Weights of a small class-conditioned image diffusion model.
Data: trained on microscope photos of single blood and bone marrow cells, 194171 training examples, 20.8 epochs.
Rows from block 3 of a small class-conditioned image diffusion model, named by matrix and row number. Rows with one number belong to one neuron. Each number is 128 + 24 x the weight over its row's rms, rounded and kept within 0 to 255. All counts start at 0.
After each neuron's rows are labels from the 100 images, of 14848 (inputs lightly noised), where the neuron reaches its highest value: "strongest on" is what is common among them; "patch colour" is the nearest of a few named colours to the mean colour under the peak. Only what is clearly more common there than usual is listed. The data: microscope photos of single blood and bone marrow cells.
# fc1: MLP up (model.blocks.3.mlp.fc1.weight, 1536x256), inputs 0-63
# fc2: MLP down (model.blocks.3.mlp.fc2.weight, 256x1536, transposed), outputs 0-63

fc1.341 [ 79 129 118 113 159 164 135 107 117 122 111 121 121  91 138 140 135 121 137 137 110 106 154 126  91 122 115 130 112  84 148 117 134 103  62 110 130 104 126 160 109 119 135  91 137 122 126  68 150 123 106 106 120 182 135 147  55 145 190 121 131 114  94 113]
fc2.341 [128 104 131 116 137 139 150 127 140 125 109 139  85 139 138 114  70 120 116 117  96 105 104 140 136 151  78 132 120 141 137 134 114 148 158 171 127 131 111 167 130 126 132 114 137 110 119 112 128 144  95 114 163 153 112 134  67 129  53 139 174  87 105 129]
strongest on: smear: peripheral blood
patch colour: pink

fc1.714 [109 155  99 109 123 114 109 148  91 113 131 134  88 155 139 112 130 114 117 105 161 118 155 153 108 115 211 148 106 112 125 158 114 138 124 109 167 121 127 147 137  80 111 128 101 142 101 163  99 135 118 156  99 132 145 102 156 139  30 141 126 177  92 135]
fc2.714 [125 108 142 130 107 116 123  96 150 138 116 157 173 103 124 131 165 158 102 107 140 132  97 105 138 117 186  94 127 103 131 105 134 104 163  99 131 142 163 137 159 134 118 129 150 163 118 103 114 154 163 110 153 182  96 169 124 158 216 153 125 124 127 133]
strongest on: cell type: artefact
patch colour: purple

fc1.212 [132 152 113 135 146 150 140 131  98 137 165 173 128 149 129 118 167 125 116 151 118 150  98 154  89 117 126 105 135 119 134 109 117 137 162 115 155 161 122 144 152 122 146 132 153 118 144  79 140  96 168 149 106 116 160 117 147  78 119 116 138 128 138 115]
fc2.212 [115 134 124 109 112 121  88  97 116  89  93 132 126 148 113 115  93 105 130 144 102  85 138 179  70 164 128 149 124 145 137 133 148 115 118 115 123 118 167 123 128 116 102 135  81 118  94 167  94 115 137 160 102  97 108 109 149  83  86 128  92 128 125 147]
strongest on: cell type: erythroblast
patch colour: purple; blue

fc1.544 [ 78 113 113 136 120 153 110  92 129  93 116  72 106 123 158 122 144 100  59  93 107 130 109 106  98 137 127 110 111 128  94 112  95 119  85 151 103 119  73 100 108 113 113 144 139 100 111 114 106  82 138 115 129 131 150 144 134 138 124 138 133 112 119 142]
fc2.544 [158 131  98 121 119 133 111 174 124 109 143 109 136 102 144 155 150 111  98 104 115 139 142 122 129 159 141 126 113 118 106 112 113 146 125  82  70 132 135 115 146 136 164 103 159  99 151 152 114 129 115 143 132 149 132  87 128 120 108 170 104 105  95 144]
strongest on: cell type: erythroblast
patch colour: purple; blue

fc1.140 [172  97 162 166 163 103 117 135 165  93  81 135 135 117 142  96 105 128 121 177 139 137 116 124 134 111 125 128 100 132 140 100 112 148 103 154 123 138  63 147 154 153 138 143  78  93 107  95 130 134 126 186 131 110 140 155 126 116 131 149 145  97 108 129]
fc2.140 [138  95 157  82 151 154 141 118 130 101 149 135 149 151 141 146 156 133 142 129 116  91 133 139  83 144 137 121 187 126 111 113 138 121 144 145 143 136 125 135 135 130 130 135 129  87 120 137 127 125 143 101 124 131  88 104 129 140 106 124 164 125 137 162]
strongest on: smear: peripheral blood; cell type: segmented neutrophil
patch colour: purple

fc1.179 [138 110 135 158  85 144 144  88 170 115 132 123 113 111 125 156 110  92 132 109 158 104 130  98 120 101 102 106 162 114 161 157 111 161  57 157 135 150 101 106 137 100 143 112 170 132  84  99 140 102 121 125 169  78 163 152 119 140 141 136 119 154 123  96]
fc2.179 [130 165 163  95 117 115 122  97 116 140 113 133 105 169 103 128 123 124 125 114 175 126 125 128 138 126 117 137 172 122 130 149  91 144 150 123 117 110 111 174 127 133 110 139 140 110 186 115 177  95 174 103 125  70 134 114 148 113 130 135 126 118 160  94]
strongest on: smear: peripheral blood; cell type: segmented neutrophil
patch colour: pink

fc1.399 [139  99 120 109 148 133  93  76 124 151 117 133 197 106 126 164 120 132 139 179  98 104 139 103 179 175 155 137  90 124 140  84 113 143 149 134 126 115 122 131 114 142 181 134 113 165 154 130 148 119 124 124 182 120 116 161 135 120 119 133 132 107 153 150]
fc2.399 [ 87 128 142 147 156  90 101 160 168 141 112 131  94 162 134 148 169 124 123 145 135 159 119 129 162 149 146 103 148 126 131 145 109 103  80 142 140 132 110 152  94 109  72 131 151 162 119 115 100 127 144 134  96 127 119 117 121 115 135 109 113 130 134 149]
strongest on: cell type: segmented neutrophil; smear: peripheral blood
patch colour: purple

fc1.656 [215 108 117 165 136 130 126 107 141 148 126 129 135  92 141 141 141 120 134  99 115 110 144 142 107 125 154 128 144 126 142 150 138 143 113  98 125 114 121 101 149 158 121  99 147 147 125  97 126 149  82 122 177  70 102 154  48  97 167 119 101 136 175 140]
fc2.656 [ 63 162 132 125 112 107 141 121 145 128 104 129 159 109 124 153 150  94 144 131 106 151 165 118  93 115 149 166 121 128 149 126 135 124  83 163  89 148 152 123 164 124 120 139  92 142 113 113 148 102 138 129  92  70 110 143 127 131 121 110 120 125 124 137]
strongest on: smear: peripheral blood; cell type: segmented neutrophil
patch colour: purple

fc1.269 [105 148 132 119 108 118 152 121 136 116 108 104 122 146 142  91 132 122 116 145 149 114 128 119 129 157 185 167  85 121  98  71 114  93 118 122 105 120 115  43 179  94 140 139 121 121  93 149 109 119 168 121 138  86 107 161 144 111 108 125 134 139 101 107]
fc2.269 [153  75 105 153  93 113 113 139 147 124 147  94  96 134 129 148 139 178  86 109 135 139 151 154 120 139 191  61 137 112  93 129 103 142 158 164 123 164 145  93 110 108 133 102 114 144 136 110 133 130 108 143 125 114 147 118 162 126 125 134 133 122 130 134]
strongest on: cell type: artefact
patch colour: purple

fc1.307 [143 150 122 147 182 125 163 104 131 135 156 100 154 116 118 122 103 173 155 151 115 105  62 121 165 123  78  92 135 114 168 104 126 118 134 137 154 149 110 178 116 128 142 149 127 142 133 119 159  85 172 128  95 125 137 124 113 131 131 134 139 115 114 139]
fc2.307 [ 50 131 120 124 143 154 143 120 136 177 121 154 126 134 163 110 121 110 137 144  99 115 149 139 111 146  93 155 150 125 119 117 121 117 120 179 130 109 131 178  98 130 127 123 145 146 129 129 129 123 120 155 173 100 131 149 145 135 163 123 152 153 119 132]
strongest on: smear: peripheral blood; cell type: segmented neutrophil
patch colour: purple

fc1.43 [102 117 142 111 154  91 120 160 123  98 125 116 114 108 114 118 143 161 129 143 148 133  89 125 167  75 137 122 168 143 169 145 172 122 139 130 133 167 147 163 118 163 150 148 100 147 129  93 128 107 149 124 102 167 126 141 153 108 131 173 155  89 119 123]
fc2.43 [113 171 142 108 135 144 113 150 118 173 146 140 155 155  90 125 135 123 158 134 114 117 151 145 120 108  51 137 128 130 137  93 128 113  78 120 126 136 110 166  88 132 104 112  92 138 134 106 143  95 174 124 135 166 123 149 160 146 119 162 114  88 117 147]
strongest on: smear: peripheral blood
patch colour: pink

fc1.225 [161 170 116 130 143 137 109 115 142 116 149  95 133 146 148 131 159 137 142 138 156 120 135 169 144 182 160 135 118 104  94 170  89 110 116 161  60 103 118  98 102 109 107 159 150 121 126 136 106 126 116  96 128  92 103 111 109  77 126 142 117 145 149 130]
fc2.225 [129 151 129 145 151 128 111 145 152 150 110 160  99 129 139 130 152 103  94 114 110 133 123 120 143 161 151 112 156 119 115 124 105 124 149  64 178 124 119 109 114 129 144 113 129 119 167 131 127 141 143 137 105 104 116 100 131 124 150 180 129 119 139  99]
strongest on: cell type: eosinophil; smear: peripheral blood
patch colour: grey

fc1.646 [104  88 112  99 152 101 133 141 120 135 140 114 116 143 110 103 151 113  86 113 102 136 105 106 137  92 148  89 104 153 129 130 147 131 155 128  70 125  98 143 125 120 121 137  92  82 124 118  71 159 113 126  89 106 126 117 105 120 128 169 142  77 115 132]
fc2.646 [145 123 114 116 115 109 111 120 112 137 170 118 138 117  94 118 129 133 119 160 130 133 134 153 130 145 146 174 114  96 135 154 106 143 126 132 127 127 103 161 136  99 127 118 135 142 112 154 122 124 154 117  88 154 141 149 140 149  76 112  89  94 133 138]
strongest on: cell type: erythroblast
patch colour: white

fc1.480 [124 106  73 153 123 133  95 101 103 106 143 129 147 151  77 127 164 148  96 118 100 145 105 101 124 121 152 142 112 141 104 128 118 129 146 117 113 123 134 128 141 109 120 145 109  98 124 136 130 128 107 117 138  62 134 163 134 126 141 152 138 110 121 128]
fc2.480 [181 149 139  88 113  98 145 120 130 103 115 103 126 122 172 125 121 126 120 123 132 131 150 128 157 126 113 138 122 132 176 101 101 148 119 166 158 124 139 186 118 109 132 143 127 140 140 129 122 104 139 125 142 157 127 120 143 171  92  88 105  86 151 105]
strongest on: cell type: artefact
patch colour: white

fc1.374 [123 112 141 146 160 155 149 157 153 110 199 120 157 106 140 102  79 111 131 119 161  85 140 135 140 108  91 108 155 143 108 157 135 168  86 187 145 166 119 160 121 123  65 128 107 150 128 114 128  70 121 160 141 122 130  96 136 150 135 157 138 149 124  98]
fc2.374 [146 138 143 133  47 115 116  88  94 141 172 128 150 155 137 184  92 131 107 119 145 119 136 120 107 108 105 111 145 149 152  93 142 138 174 172 137 114 124 154 122  91  94 148  90 152 143  89 129 104 127 162 130 175 138 158 175 129 106 169 110 103 138 129]
strongest on: smear: peripheral blood; cell type: segmented neutrophil
patch colour: purple

fc1.499 [109 111 113 123 123 107  89 146 134 101  90 122 129 153 121  91 122 155 105 156 107 130  93 126 153 131 129 125 103 125 100  96 130 111 183  85 110 133 135 200 166 147 126 127 143 122 161 121 129 142 159 112 108 140 132 140 179  91 128 131 111  55 152 148]
fc2.499 [ 97 176 149 124 145 147 113 125 119 117 175 108 123 175 118 104 120 135  99 110  97 140 125 160 154 100  88 151 159 118 145 117 120 156 118 156 159 158 126 189 136 134 124 115 109 101 138 133 119 144 121 155 143 140 108 125 112 125 149 137 118 124  84 155]
strongest on: cell type: erythroblast
patch colour: blue

fc1.297 [124 134 170 160 114 153 158 130 155 106 146 140 143 127 105 134 166 121 116 145 186 148 153 135 138 137 185 129 156 149 140 139 129 159 144 120 126 126 140 122 161 143 134 167 162 145 160 114 172 136 139 128 118 108 169 139 112 113  93 140 133 126 130 125]
fc2.297 [174 120 128 128 140 157 124 138 144 114 108 104 125 131  76  97 141  93 128 121 140 139 127 159 127 163 178 183 112 123 115 157 176 162 133 114 189 141 116  83 136 108 137 127 122 121 142 126 123 148 143 115 152 114 128 120 144  94 112 120 145 131 118 112]
strongest on: cell type: artefact
patch colour: purple

fc1.520 [131 125 163 136 161 141 160 131 112 114  92 121 154  88 127  92 132  92  97 147 108 114 116 158 137 144 111 125 132 110 122 127 132 133 109 100 118 147  88  92 140 149 114 111 132 122 130 143 134 167 114 124 138 105  85  81 141 164 115 125  83 120  54 142]
fc2.520 [124 131 159 142 104 119 159 114 127 131 104 134 130 157 131 188 123 161 127  72 151 125 165  99 117 135 109 122 145 171 145 130 138 120 155 144 141  98 100 112 105 114 121 175 120 129 127 147 151 144 131 128 109  96  98 149 117  94 171 159 162 129  83 149]
strongest on: cell type: segmented neutrophil
patch colour: purple

fc1.598 [145 122 164 159 137 152 144 143 130 110 158 136 139 153 167 157 149 115 142 123 145 129 148 119 142 138 124 111 131 154 152 124 154 136 125 121 198 145 143  69 133 146 136 154 128 136 124 161 169 102 166 145 152 113 120 121  88 140  49 124 117 171 139 144]
fc2.598 [ 76 131 105 160 118 144 112 116 147 133 107 128 126 121 174 108 179 131  97 141 105 159 108 160 125 137 139 181 156 139 163 139 160 146 129 149  88 125 136  73 134  95 125 104 154 133 131 140 126 153 152 147 133 117 138 119  35 100  73 117 149 118 109 118]
strongest on: cell type: eosinophil
patch colour: purple